{"arch": "dit", "model": "class-conditioned image diffusion model", "horizontal_flip": true, "cond_dropout": 0.1, "norm": "layernorm", "hidden_act": "swiglu", "head_dim": 32, "experts_per_token": 2, "shared_expert": true, "positions": "learned", "beta2": 0.98, "epochs": 68.7, "lr_schedule": "cosine"}
Rows from expert 3 of block 3, named by matrix and row number. Rows with one number belong to one neuron. Each number is 128 + 24 x the weight over its row's rms, rounded and kept within 0 to 255. All counts start at 0. Numbers have three digits each. After the name is the row's rms in percent of the matrix's.
# gate: expert gate (model.blocks.3.mlp.gate, 8x256x256), inputs 172-255
# up: expert up (model.blocks.3.mlp.up, 8x256x256), inputs 172-255
# down: expert down (model.blocks.3.mlp.down, 8x256x256, transposed), outputs 172-255
gate.83 072:130148150140102129134144131153150128137118121091160126096102163106191174119118123121134162149148119173125140132118107159125128102140146123111170133140116086147126120109151105152139103143145121130117113136121126147117123110158174112138099150112134147117
gate.84 076:135130126140096181164152122123080158128140092136091108136109138097130120106169130121154130108102110116075100095112155106139110194114115146147116129125138173129129154120145139134167174112110119090126177116130125137087142135168119150136131128112144138088
gate.85 076:144119119151139094090140131147124098149146128138127124141139108134164148102116126128176148124167121169089209140115119137168143132133156125096138160124153118128127088074131135146158169117140122113087114171138130156119121101131180108135098122159101154113
gate.86 081:161133099115128143139072179122115137169158139164129136133155134141132150173125151161177134119137148141131160123102102139127148145170129155128135132136143094147122128125084103150135135157109162135151133119118118117100133128160157143196120138086122111133
gate.87 080:136124082119122130159150134146103114116134144127122118124112096133119176108156117121146150137146120135102098107123117151135124110123163131123122122123129170128120149077168081175135143138124128101149165137128150177100104125150157100176154147086115130171
gate.88 078:149151120119126136104158118139124130144102134111133146131120114122155157106099134113127110149149139121105157159171137151113156115140123115123125108136123135124115132144164124118134124138127107131176133103108138177172120125167127127088107125150089146091
gate.89 099:152145135120132153135150130138128158092143093087099086162118151137126075140198162140169145128100147090130104140136141127117106124107116163137142141112088131126117128152094149134101122130123162106126187106126147112114133134134109137087181154128115106133
gate.90 080:147100128142164152127113098121139118076119112152122149145152119124101148116135095143128139135101133150126135149040109113124123121109127125137108147116128115106124125122104139090093121141131154105141148102118133119187117132108167136133116136132112146162
gate.91 093:127125108130085124160149138154128130137123151100135138150105075110153138108154125109115114142129109144120102156187163114168110150103124156152119101158135148133124101116186101121131118111117080106123118107127131173141128125134110121129129120114161133098
gate.92 110:118145143103165142088124112165137102149091117116142112109147135103120144109141118155181100167131122123123121115145150126161125122093121127131103154132125093083111111165081137132103119136149120107145133124090142139123131115125138125112098117131080151170
gate.93 083:148156139128114193122066110118080106114120116168137100109144120084139125104091143129155103141141136142139144132106135105133119165094064114168093126135127120123156117122116152129111171117138135138173129120147119125114153104115147178086106104136144100126
gate.94 110:160122127124137153141108132182126127141160094125127141136107134157106138107096130112122111201125129133124146130144150152104127115094131124134156106127166103173113108167094159115112106201123140123116108105136153157133116138132119115099108144090139141145
gate.95 067:128151107124106158128138105118091120114116116124128107128121126123131167111102143116123119143164129120136130113179125120115159121123175126116150092149137127153140149074122148121097136166130117104118113169108135166144146135139125100179127141087112136122
gate.96 109:123136127114121151140192121111122102090153092112104123133144131135123137113142139144142126104103144127130132118090138121145130200086118119158090120116136119133148144111179153116191187124133137135159176105143118172136125100182133145103126124126144113123
gate.97 080:137143151112171131129143124130143090161198151157141138109136114115115081132116156149160120168125132126110136149123167152134083177103128083138108119150130131128161103136066126171105122129158186166103090121131114148073128119114097121111136119104111103114
gate.98 093:124131125108187117099151140152110100110110152099109116097147085082163149123153143134163120122123170094091107144110142159139125180104164097120119147140130101098131127098123159155134141155173136147065124121121113179134142092130126128073123130146089126168
gate.99 086:130101111148106106141173141129101153112100092135116099215142150143085140116130095123125087116141111099121128099125147113156135149122123110151097119129098181136112117120172170108116108116149131139108140105125131129150147161142116103131140130174134149149
gate.100 101:107146165128132132107145131116127111089139088144130075136176144071098126164123149165113103114148134110092141120108138112130125110134129118126142134103114131123163105099131137124104162140123146119082149086132143124156139152154105132125097161109086139097
gate.101 093:111117130139105103126141060086082106088120159110153097146145148099095117172125166109112121140115135097099119095080126082116101100138122112155123136144135138156148170117080098178113115140100178120136137116139132113158150137095106123163148150115141128138
gate.102 067:100131113132141152132120133177122120129143112153140133121103132127158129114094141139110149135175107093104128133150134157092151107129151130118154096114134153140120101157131148143077112152117108092066079108118132134140119157126135131158107132107094144137
gate.103 119:150140129127122119111129133157107135155158150097127137145158101091110164144129112106135088186139116165135108143112180089124085151144112094166140089159132102124126070125139144138158104100154105120157140108119100149130157103118120128146098172101133139119
gate.104 089:165095157135126111177108085129134145121080150124120155137100116116118131136124100108109106163115125184138147156069117141116125204093097104137109139136140096134132128148163107086125125111128161103129134103141084150152157143137117112114119113172152152117
gate.105 075:142101167115155117117119092107165171110135138131166152107163126151136095103119109126107134153086138133128070125076124154142095121128113122115107143128133117096114135170109099121064096130099180139130128119108102058134136147114119083127120121093111133143
gate.106 140:129121139111107112143127093117141130108110158126161139114138128132181107142129171158107167101116171107121108134108121154137160177122107115116115154131120130105148139138125102121091129130112186134135112117117060126160135154131114107144148120110156139126
gate.107 066:083148120140123103109152135158102135166142105069141080139134146125145136111097157144107132135151138120132108113171126117125170121107127109115132145134110132109129119096122132120091130105153116125121134098062112140136139117158146090130103129140117182123
gate.108 078:110136150104114122135095111116165122104132133181165117118114115154100088147110141111129134141088135135125114141122110094099128121130143148128109125128112091157149142172095085120165076123140157165181125172155152063110108134080100133153144113124207105127
gate.109 108:118117146112122126159117122154116138142149127143141186172127141165113164139100102124113131168136142170133092138125128107071155143126118114128132103125106088152121101115140095091158072112145186132097133130123092100129125137121180109156144162111153133148
gate.110 150:094122177109105147125121125146120116135164133104139120184133151123110132128118124135108107147070130138134093117090146119097114113091100084166152084127115096091139108156175094133136101109135173124103135110115097102103135170153127174154125166146157136144
gate.111 120:130152114126104143104136164159126122149135198081150129105133066073126134124149134143142122133118117134137111145138150141143110145137135118128126115175144170123122057143099132154082113105136091138136126165115123141109130099067131127148154164146101128135
gate.112 071:103126139135148148101082124137128138155108078144098117122130167137149100133130128123143121127107148124126085118102124092104143149091085120123101136135133083118126147138118160103138135153136154135138162114115117141135127139146104149098116132128131121153
gate.113 104:125131143113138085130151128117140114084128157087135133141123149149178144183171141131115164119137189094119141125090118114105161183142136110107117144151089129115147136142153102163132121159133170145094148121119084145168153125129165121131178142138105106146
gate.114 081:151110086129118156138117141134151163119100119178134150114102119149163106108087130139104161146174123099127158121153121173147160133127122150100133174119158131128122140149093138116056138152078131100122076064136131161147100162152117067120111106066122158141
gate.115 087:065160125125108154141139144135111117159148139114107119121092133138144135169128150121129166108173147088124143140142147133141137151123139159119180110117150130132144127107143119156110142148121098118137125145107164163095092128176143153166150146118121117148
gate.116 083:169163075099135135112122165117167147148160167113141142121119134100168178113137102132123149158129119120143125122081127142141122131105089125142113182140123158086125103082104141132119139140110124141169098110108092173104135141135130158118116155108130127148
gate.117 110:113144129099126136121102121105118105145148136123169156139134147130133153165103122122111161130144150167138116153136111124126158135130103128146147140143101099092148116115132107094089120121157141170145100169127083131126148090108156130164146132096144167137
gate.118 078:059099127147104138106192125125104123130112083131109125136112098144127151110113126107151090105147124094146101151179173099154120168099116116129128139131151157109128107139140123128147119147146099111112110114096185146152141142138138111127094116154081142154
gate.119 123:168128109127171096137139142128149134137159142140139159192134116142135174116155121101134112147140122157130157133091122129091097168144108086152142122143090113090126117101139104122149124096184144129141142090140071156105119054133151120104111144146107132104
gate.120 072:133104173124130177145093095124159152154115124112130136143132152152118091147133112123125141099057140129126123120068115144124121144111113150097111144135117091106126131131084153087112167125114152142153123092131105095095118151145123125105132128105116123127
gate.121 107:159139140128191072073149151133169136131104125123185087153181115084133146134157142145155115114119131142100143138123120134176113116152122140123115158138117119091175118094136143143131092100163107160130113151133109128105150104107119117116114121149105114109
gate.122 121:157116134111168067143133156131131142132167135175121143164134151162141142157102130120109130177149143161133185139072112152077129154159133093113167143124098077140120143111119149131134122147149174146128130093116077144133104119133140112134137142130151108113
gate.123 071:156123110150128127102137110157176115103100130089147092122126154142102059132154141111128084127114117097150123143089125123084128042119168108156116125147125140141127115167147105136114137130107133119145177121127117109124137138104119129108176122159180139069
gate.124 110:150120123130143132145119140129142170119109158147133142090109071080164129127117097137111118129120137184129096124129150169119139161125080108108082105132146135135134139111161073136161092092123112133133154117140112112153127110137109133134130118094109115145
gate.125 071:137114109137169099133151147149108149132126115153122113125100122101189157128127116099164084134171137131118146162199134107131137119139125134100166119130121140126137113082135133134146078125141146121121143109141115152101104100105079089117129123133126111078
gate.126 106:103162118116163141099127126165156132142122157088093087136129115118140113137121152137164116131110129088141112126119147143108121113091129114107145118123132124126122116166115133185119134208140124122142150092116148108163125144183117147099138130171084078144
gate.127 086:105123116122130093136163123095111089135163125139164154179120155176128131137163134118145149119129154121124180129135137132130120135100145137117117130146105157110172168111144121142126144107134112123096110086119124170135120075164137129097123120127102067131
gate.128 089:114108164132167123118123132126141089102131125159157122108170095091115123122114116146148102126162130148101151145094142142153116121147175076149119122109121131115169108099149155124133158101162139166102109147139111132107131108117111127140100122123139125141
gate.129 115:159104141117154160099148072132120106133166141157133133149126135158104138121093136162117113170069146162146110144095185088061107101114094114119096081119136107144119133147126128109163140151151180110169131091130066106124114150148098146090133139122156128102
gate.130 078:126124122108133150094165064152129100140112101106160120114152131096051128119106119154153097174121131172157094125064115129127116146138159115135116141129133135108119101082141152091116122138122112125159131154134099154133176131099160090091108140110137128128
gate.131 095:147181109115147101109140121149133102126156116123125125176162120097120145138085153140114106143145136107099136133141175146135128141126108044186120117133147132146148122143105124144161119182138138152122138095157128152176151114083137157119106144111107101130
gate.132 084:100112128105107119161096149120134132158168147127127162149114134150105154151064115109099139188168130118157163101154105126085178128152159139116147099142111163148122137103106131110105116110134128133165143150107150118136117126105142098166135138139169135131
gate.133 102:107118120113111108143103157144107104162187170105112144205113152150120143156087135121106110167106145127131131129154125120091166114108096138123145109152123141146115109107104117131133090141141135142141150138120108102129139081111160147156191193134151109142
up.83 080:133153136126122158150126131155157145120121103120176135116113147084149164123119114130110155162176115190105141101126119154112135140143123120131150125135129092135148100123108163134088109128138100117138123090134124147136109127123143089125099124063120119131
up.84 085:106101158107170090095095122129186141118117143143153148127125118161126131129109120135123113132118130130196158185139100155114125080160147139107107160143119046120123127149117109129120100127158146150156092121121146131136092118103119106097095089155106128156
up.85 070:156098110137117115152119098098089122095127092149072078135142148125091111152115123125118172101106160118159135143166140136105146142144098137147105113124112159165114162102141128145130129160140158140104150079133109143162139177165106116118152131077161117103
up.86 077:127109134105134120108131100118148128163124065121129169157131109151122110110108118100149107143105134117113076122117121117125114080112150120135144119116146104133100114145121142120138110157126123135120115155115160125139150127105118136083132140133129126119
up.87 091:122124180128131131118119087110136157127100104156127175137137173167115092130101126113099090117094132136191134131203134111121131126107096153112104121123129101157113108155107146089132095120127141137131124101133109069146129165107113143106106108151157121085
up.88 083:118107203134142112151107144135142161121137108115070124122146162115119104144108086131127102101108129101126135111127113147116117143138136129129135162135119116128128158126109137135149099109122164154051150109116134094097128161106086132142139125139132118150
up.89 099:099123107125152101133123106117174120124153158165152143094122109119141078142113131121141150125164137174140077136118122163110080124165150121074107127132155124167118131130084095164148146156164117118182137135135148120118101096116152091148139115090099087162
up.90 076:122136138126144184127130090143108136097121093120129129106159141106100135114164135166113118112128160125141087105147145167127126151088116140123092115135146129144120099117122117130150142160133121110110167143111108104146122115091096114115109137057128108108
up.91 091:127112127139139108116111131120131107122174163134124116112151152112094129152143129154143141127111123112166131107000093151099126111168175115125104115120110114137116110128129120138169197126127154144138122101137095123102135133135131126116133132115102118146
up.92 088:192121128126090150169159170142178142116151168120137148171121109122119134126130142086112123168093113139117179134137159127117096115154094106152143085159120159149121131141157132148107122087107122133156145101135119134147120125135127149108125139129180086092
up.93 082:131188137105097156135100108153118096140130138161157093122111155124150141117086157098075134146115138086135151129108120131117133121164070100154150121112125116155147161145179114110110156133109139139161090114137118103140147158110118184136116110141173167119
up.94 100:119127077152124119140147119085120102146108149128136129117120095123181146129165129145157167065139115115140112105116097151162124143149154118135121157123134131102127142125160058145170128114136109129130130128142104146083114114119164127205127123095074109130
up.95 063:122170116162133123105196166140094133118115140131163080088149106101093124137147156170159164143164150144140106131132139111099094107099165090119128100129143137099137134162104104136089142108165099122159141143112118112120136115138150128142147127173162127127
up.96 102:116124135125142141123081126105119134127113119146141144105128161158135136120101121133105119127138119106209138120140088139111140135141124130115133155118148118123123146163121138089096139126131135137151110095134139131159102125092094118079124080127155115135
up.97 104:151123121141105162186139101141114148097165090146084138142092172157124078128108118101137151143130123112126124099173132132092099157144093143135143101125139167145103125119112154140116107139092132102139155097120138097113122180145113116141178146095136122111
up.98 089:125107119134175112142084134151083099104139127132062157145107105127131124100138133114176120117083137104112103101142117109126130173135142136135101131120129108098087146113174134129176143147153113135132162123135110167120135140108138139144156105146139150145
up.99 083:129107089159142119161169160151094136133134089133108099156150149141108134106155110138151079133205112110113171112114111111142129164124132146157145123141119164109138109126132161132125150119125120092119135108124148179109130098148104100101138113157116122111
up.100 107:135117128150110118144150127148080134115169106157131096155131167136125103158142138124128121113171118126120149136176120115131119140154122151094192129099146155137125083085164118123097158135109121099067139099120129133077108150156149131159128161120105159105
up.101 097:101133147144123127121167121131173141122164137146107103108177083131118122120128116128146144091107092134156094111142132094124117140148118072136125096117132114119128130123128113139162138125155137133131137146116143097110125143112140128199115116146125124110
up.102 071:131111140134127073117127137142134154146126155111116128154144117129123143131163096121150125144135152164139114127160112071158134120102115124136136144133122074120130153140137105139150068105150115146160161159126128092130142095104157126133109139170149154162
up.103 114:125160106116121109104094140138112109181150153150113128152147117113130164156110127107134109127140110142153137144164171114116107118157125079167149099150116105116134092136133148137181123139170095137152087101149114149117130115121152137138104129133119135091
up.104 086:102122071135134116084115153125129167145114113121136124138146104117139127125117139165113124065153121076121058119131108117163092175120114144151113153113129157109123117116112107141103102134132134134134118119120144100111143114099105096156106122120079138134
up.105 090:157129099105103108137141158156162146114102126106124138128099105126143187103121113082101114164115130098103115133115120122114166126134134097121137132125124144145103135099179117125135113112113099136150126124133132183128127117121142118133128132156185152109
up.106 123:088109155137111125138114110097126129077102153146156158088112131169162123124117128141076176111158144079150109117112111116113141152147125139105138152112153128116142155136136103094064127100113157128132079126130110121171112166102110085181114105099151157137
up.107 064:105099139138131118125126133141101137135103140121120129135125122159121113144149109139187112121101127133173093122079110115137142135120110137125142127123146100117102103133129103085160150105146120145118149119127136127109128083116149149129123117147155133149
up.108 090:101097115123119137134041126167114112096109138101158120121101152151134127089109146121114142138134143089168130122164096149110168121093104170087112133132175154141124131169137145145084135142116122118148107134118135152140112160104093123110120092107092118136
up.109 087:133145125123113138118145135152121156070130091103129127136125129166124131116119135114102136130137137149147097126150121128097145147110132102128103112096153141121125130121159097130133129133115144103113151104135105139182129171162127083145138129137141144127
up.110 134:086110171112098143123116129121102134146168130137176119197152142133120137141123122147097144150070134153130093116118115149120117104092102115149117086126128103077149102156184102118126132102144169128107106101122062102126134158158121152159114149121159133154
up.111 121:114140150105154101130129121122155095140159205105153126125156110099112151170120147113129112155135144145124124147072147127113119127166160063128152108169095112110139108099122084155128097150143152170150142141100096085136181086088110149132152173150117099135
up.112 073:103111136145120154136086106115131150163120117109127149129116117136133097138112102139148109127108124117146070130041140114131099186121087160106104126130148107125111120148125146119111159161113164133127134135131150095132139138124112142090144114115131127161
up.113 094:139154118132143117139143162164151138152106103112141121149139117113102156075111115100127089157105066183135123144128136152114087134159126132185146123118122135128106071122148150065135117076152074110139139106136134105130129127138099116104099126133170175074
up.114 083:146102106126119170133114142119127162128093123177117155116096135156152108102099116105094151153157122082130146106183102165116167111133106159094152148107152141112107155148095133103062124127082131109146083084127147159136101156131100083111121109087145152123
up.115 095:141101158143103167112174132112099105098134096116128144115122162159130106123112127140174103092089128094107151119190132103118153113122150167138086127122147157125171141144135120142173157135099112108097120135108154161113139158145117147145122128089091101112
up.116 086:159139098129116160141158107100141126103161116136137114120162143122124156145139092142093118144124114144131145113070123108102127085106085088168108118125141148114145135109113163117132157165101125133119158111134114140134148161151141150101096161108128106122
up.117 113:172105093154149085137145104122155186137092130131153115144122121126132134118162121133134105152132109137119138132121137148164110116155134124086109146134133146173095128100110143162134125128132128113116141083130130143115123116151140110074093127175114116106
up.118 084:125123132089133161122110155156158119181105122113122170130127107114154165114113144151098122170092140121113095133133149136110111129139113133123143138135111079109113135140099114139129138117146160150134119127138086128120136102132118157088117134134138107134
up.119 125:105134156141097158118112085142109135114097127119115105114128145121098075132094131134085122133096123114151098137140143116135142089119129157139111104118150132175115125179116151106094105150079130119160157132130155060173157174100109129125162113128172144108
up.120 085:136092163123127145119093092137129118144143121131121095125138183131080102117124133134115105138065140116148135115073115114113120118100129126130112137133129060130117122160107136106123148140101167139143121092126095104115125140132097124081118131122134133137
up.121 114:140114115135119151134107124158080146102136128101102101148112163143111113127124140118111154146078122052172132116142108114109151089100107138137146131120150125144087133191135148111114130145079143109155151070128162131157113151151112130107127128108149124147
up.122 122:120157136104143102070110129112138116124120158152167114140162126118071129147099127162105101150093134074168135158155123108112139048129156129154121126137111140129151123155107109102089108136144165159162107136116124088149137111092130157111129142138142118132
up.123 079:114133149127141135131111158144084123108147115148112157092114093142123097120139113108119185122139132129125089144155118192092128200128147136087138120129118133102111121137139115104091100125105146108120101128099075120073113146106102108116164150119162117127
up.124 113:130117135116131140170139127124133123131110156136130182081108113107169136134124111133121133122145144136103091129124144166123135139127108129110091142146129142132159139081170085140162137107095115141117113139130117133138130147137107152128120125089089107148
up.125 073:133117115110106138133100075064129136198101144143161164152145110107085097155114136145144137105116118177146091079079138119135115124102094126150116116126157162116130149117100101138112130138107150136155121116135119095135138147168123135146110128116176135142
up.126 075:180141130121120108153150157118160086095108136173167148141130137107136158104128116094106098123144129159084190116088111133172089150137129127131103161149124143131146131074134145116152140097109109147119105157153121163115130118101134138138107142091123150121
up.127 095:128108136137146087122181097079170103115132147150156132140143132145120103163172117162144153087153135119131147145106161100125093118102137138097106124129093173122170125099130115162133129115123143094098118092123125133116129086165125097097146133117113104106
up.128 090:141115138147121126167105120125103173078087146162091122103129152151121049120129134152123168085126141120132114117124109171133148132141125157107096165116152137124101149146133120118114178127084131123166117123133112118149110164151090095136128086139154131138
up.129 113:140114122163141135101111080147105144142143144117110111142146110118089123121129145128177094132067105138138079133070137068111088120117098116141098122115142090113124118166130133113207134153174143102127163111127127095063137123139122157150139116167154126108
up.130 081:139123107151136139127115089147100104122154116153102152106111106125139115110104142124142122145146118125103088149141104138126109135129114104148165127102145147143087131110178096132167118163138103109121127159135128111084122171078133112150139121128165141169
up.131 095:123139093136147119112129111109100094136077121132146131160166160109156105136162151139140142040128164138123125144165148159183149133143132153098089158132116148095150135103094099128100119119157131120116147121117095135132123101146145125111139116128084133153
up.132 085:113094138115088144154117152132119131138177156127123151131104145144106138137097115099138130172137111146159142125122116117094142128134121141138161092112133142139131116129112161106140138105139114120157158154120133133113121123104151117178132137142167157133
up.133 110:153131138126139134132153095129145151124094122126150133096126109104158114125148130125102152142108124116116104131112149155135089149126095110119083131122114124108122159171137116141093127147102124105146122080114103128174125204148085107077124101131110126126
down.83 088:119114117121145139144099128108148112154118120080141153097082125128118153095170115087144103073110078133195125113139107120114115186127120136140092108129100128109159108099094124122102133136132113152122171105133121110107167121151118134151202160133139131115
down.84 082:122134139180149160122095154125153132126133060108125134130149116114138114153128141156151143121139152129098157168069155119122124130134106125115155117113148130126098175115059116101087178140146132032100157150112144164131125149127133149183117131121101094124
down.85 087:119138111086113163100150159136159104064120135143154143109123141139139128195127176144129173138115169121086103149079142133129127122126130104104131115124109112085129101129100141109092146174130131120097102122100110134162138139134104111124066129130143095142
down.86 084:106126162106120126136167137117069106161130159109165109144145118156131144128162099148160153137141122140180162113115129119155100091128120167167141118150123125050140116165132113114154140079126122154119086133139125148130123123140139116121120094109166138102
down.87 091:129147109165138122148114118112161094122140115135116124185184158134115124133137159152167110106153162143086131149065166123114130138130162125115151102110127153100115135093091111102147153130119139066118151125118163187140103113127110138122126119120139151125
down.88 090:132132137118107111125122121126114135127131127159124124116158153120140119137108161144146117151170143095092145169066184108143157117126135113102146140121122081098129121137188155145119187131093138117159125113107110148128148101145111146109063111151183148128
down.89 107:100111126115104167112128123129122124135108091108108153137126104143127122120186153099176115146109116175112168118127164129118124076144124142109125096140147111087098144149107141137131134121127097115092137126145138150122168113148120127139105111148106100165
down.90 086:169192089116120133148130137096090156139111121161124141132170122128113096121114137073191108107148139139091144129137127116119118148131118082148105123133109119174163096122121124140095141129127142149125095088141146110156168145126180134114120141091084113089
down.91 110:145126176065104115123138153091104118095114170097141103121160087139123156112116159129133146137144119100110111147126164135112134091129116109111152112144144145104127175116122138137115136121119101131156100108114104146160112121082129144098057100150125127108
down.92 096:137119129091078153092108164137189103119130108137134124125123165125129111167127141121128175145135149122097172148100137124164107090136162081103114118101103098127145118133153104112123152144086135132131123152094097130155153105121089125091093168133152137146
down.93 092:125159140110128193114147119115167164086143177096123096157170115143124108092150116129153112144140151115089118154109114138151102130122163120150143140129134106121100108205104129094136109077156120137133113163176155128109086116093120119119138136151113153132
down.94 108:141112116150115127108108115094165118154085152080140140094100101109125122092192134127139119076127112146175147108121142123117099165103097130142102112112096148084170096116057105131114144182107134161139161100126119092130103125131111117127167124164153165130
down.95 071:167152141116133152116167116091103129122131158145130123149114149139119090127123142089075113148118111108067134133147096134110172161137130113152128112095122129134098100155121155132140153101124077063141098176142154135113142142101129155143123099111123171156
down.96 101:154168096108142161133130134116083120149141122120113126112150185126126129141145117161121129116129157080200139200097118117101139175108134124131125119122119139135108094121125091134116131143138118141176143159170141138114109132100116146069148083129137141136
down.97 092:158151132088164130187122130124089138151135142101111121129189103162136127138105146142117115170133166141105150167124104129135121070119133108146152145122157163154080161186157131108162119087171105060151115161111138150130088144104134124137138133083130121132
down.98 101:145151146092120169135136144111070161089109107130106134128146098135130141169133172070096164144136192080059137125157111136154134144104104113127103131133179162104104170162080113127099151174090102111143149128148130108148113142122115163094131187137105092124
down.99 089:120133103116130094102123118123104090163098111129153171141174145132109125116152102081118128147089098154136120121133122100129131138140150124113093148124112107136130103150123106123132119080116123130120097149181156123122162180124178092121085126098124129144
down.100 115:134149127136080149137114140113127111141144137116124136141137049168109154146132147063134127129141154122136110135077123142105123155129149094130116085116083132141153157119104087152109167084132123155135132074102142092152159088114094161160161122114071133142
down.101 105:101106101152098123126122111136135106120155094077127128146149126100140123153156112104146155163140111157154133128100088128116096122098108130110115125149089117106132100104155095140145100161139092163108160135111114118130183101121138100176143115172158105120
down.102 083:158125139115144101118153122128103130155128117127123124166148126140146117142109118120126102145134174152059140176128158108139143122135135121150127124092169127158107174182135156138171162083141128082147092146149125166119080174101162123144091106066130133142
down.103 115:139117124126105098077144139125168106160120116104156143106147114098137122109146111116176094129094110118142113140156131142136137096117117144160121137124118142131105154115115092149173103140089141153204144102161129116101063116159139141125188109123132107146
down.104 101:122139142162167125151141162144124096145109109155114124132109097151117117154126133152107137141139136138175138126135102112193125164102113104098140143098159101155174142112189158179120129137119134149121129197098140140091184176135136146162140146100108108099
down.105 089:118112126099116179120080142132172096077143098131126094104134143146119119154144164131127144131166168109075113166080160142114130090125125100096136072154108150085145130103116093119148145163136124141142117124097138174158149111125086146133097129151162142120
down.106 119:115111146123116104123149135156144123098134140143084166135146125101110097136068140146180189174127158111109095122161088155146131101138128116142132140154145133205093125100168161104095137087086151122117150122121067153133153087118129154125123145117145126107
down.107 071:124084128134099129147169169167104130134153131121144179135071099102117128132132105142158113133129111137073129100146073098126165160113124131126099111112130129124161146129097097174128171098100109162049140129161143153163137147134134127137119132113090101132
down.108 102:126147150105134120127148146099128126171107159151130129137158121131115149149115120127123116130093139149111142123130124147108115106161119108122100118115161128154089157163175140140090089124177155095120100108106151108120081168125162123132127082101137149123
down.109 100:112144112140089159096142135097099086138119135134097140157136171084141124116123115118165115121115105152119151100131131137098099145171160144132125132153139132182143149093127129113128106145120115103139160163133078145104097109133159146132096130121148156160
down.110 124:089130151125107126113116141116127134162110151146107121200116150117116105123170117140178119141197117125124091135135124131107159157170175139127120102132132145185106132126157152122124121117137139103140158129152087133100137061164092131153141114131133136134
down.111 103:121109128084132100176100120147122117150138155138129131151095136139157133171123096138138160127135084146083127075189103120096121136140135160150118113168131139168193050101121122128095140148157146172118137124148109125158114102144120132124148163142115144108
down.112 076:122129172201135141142134141152079142103151084117102145125087106089150116104094119112152133152143084120128104082135098133170150126129136109147129157127107106145139138093123124164084143132106161132065159101155121093143170096152106104115170153112101108087
down.113 096:118145136152139143126095119114157124110126138109184122124137090107111143113139122117111126132135124183137153133090155149090116098142158131116100121144120132084121150152064104108155145120156124128130107129111147117158126136132124142117128112137091123200
down.114 073:119107134193092158103095146129112122109161129103114143082105132084128155084155128125132155145124100111138142086164107125142131092131132119104138152176105125104151081118111117131064103163076118165107159087170138099155211089117097099104160180179136132132
down.115 104:151110076136131116154110137112142137115107145169146145171140101145119129125112098120115123159159131140140141088146125146090091116124128151143128123118109088144156100108146108119177102078126170163138150118108143106143104088104128146154131112141109151140
down.116 097:149140093104099175124136112127141119148103139118145153131126106108154144128161114155113135123140086158138089107123096112096111177154146102153132111152115154135137124106110111151146141117141139125158135144153116091085110107122133119105145147144127137136
down.117 097:141147108051165123157148144122176129130142120146171112112138150148130117127108105131100095132146164120131090131095117138127128154135126111135159121139112142119113117139158137145170136125130128090149107108093125125081102139143078183120125116080116151097
down.118 093:139112132114132146168103150160098132122125143091132116098082100108139134141124148157122142121128119110175116100138108086107126145131112109124132113133145146102147127110131157152105147144102124159158160129112080132135204135154091110141118118155100091092
down.119 110:122132126142108132145108140139141134099134163136124097136165105122127121155153180183103158157139153108088112129070116141141114118122121151121128120137127140075159114102112123110144118169104134125114133120103154174189099104112119136161075112133161113134
down.120 074:102125178144159118153171134174105140132133129117078149123127121109111129109114092126107142154106108121144136065189111124182141128111121149136130180147142098158123129132141139143086104106136115119111125135189152086124172159137141081146161174120103071127
down.121 115:118149124117185077123153167182125113132146116105131111131154109158148150125123134132127153151094150177141148126152128114147102069117115105099150170118127110146102129185144109117157089074151135106101127165120139160137140174146144109125128133092128118124
down.122 121:130119099091098119157161155144169138143131164140139127147164088143140141122103135119067129165152147084117094105084125135156126116120119128141116124154110129139120118131187155151193088111144168237178147122114144167170092095103114120112145136131117114143
down.123 088:150121140116132119110195133159171106145148146160161094108116104168117116129135117100123120102120142155164127126144135133120142134109123099177120117127120137124133111097136150082119136139144102155163086173121115161141110132143095145162171126160181129124
down.124 108:145113125096143096122135098163152137129100123056118162090106114145110153107155104174142126121155134150155091095158087122164125125121110130144155130099123124109067126162131138152095148117100118151109083131152119133141121137132109118159117168154115101099
down.125 077:130147117085131095139120115140152128134111138147140131137158113172144101143080154190128080106160139124117107134086107123112136127141127132109141148122156149107113157166159129156148137093160106109101110131085150145113062176122139122110105148093129103144
down.126 091:127100157132126122128128122151112141154128119108105190119165152122119130141148140115150158134100164177140160174114148152149125073132133121133116099084115139123108130134125115104132109123153137058127155149122107101158110139108151097114107095178131161152
down.127 098:106141115147155105176138119131152131119095123102099121121066169152117107138115123118169137143086135126126085148111165144136179089143121093117132124100094131145126085111115170175130141113136125148119161176132126094131172129122101118133131136157111125113
down.128 088:126140146093160130182184153108123130161109149121120133146167096133103130127116131112108080118097142160144160155112146127141109130133117113153108100104128167164096146150167129136176152054169113093179122164124162130103067147112143152159137093110103143125
down.129 111:178113111162091156079125104127129133136123147111127152117079180097122117127138153119187129131163119094120110163089150116114143153146133141132138116125102128132121124127089128130130103155112144121108142091164080111109125088120126129128142107131134134132
down.130 090:155093150092131133106115114128159129136127122088111161140118110144141124080119130088167119098135102150119126176099148132128164113116077091148143086077120135118117179137083163125116139118127107106147177158174143133101105077126159144120162141130087124119
down.131 095:150137153112130170136110145093109121113136092166133147160118157110162160126158095099167125071140122167183195143170156149127149104124157097153115120135105143132175089100127106075119160108156139134107130117149170135130162114132095143121177140153154156140
down.132 083:134095115128082143066146138120139112157112144161155180172094136078137130168114084091156126128105098166103158097154086129073119134117137102132079083145134145122158128124145128121127146097133083150063110132148145165143119145129183141154105102128149094144
down.133 094:133116135098132118122144124145124149130143159060137111133153152150133110119133133143102135134167160120104123167079182131141143114111137148144185139072123138151134158138124171138163107138148148120176138133136139108144132106098120102127118132114138137098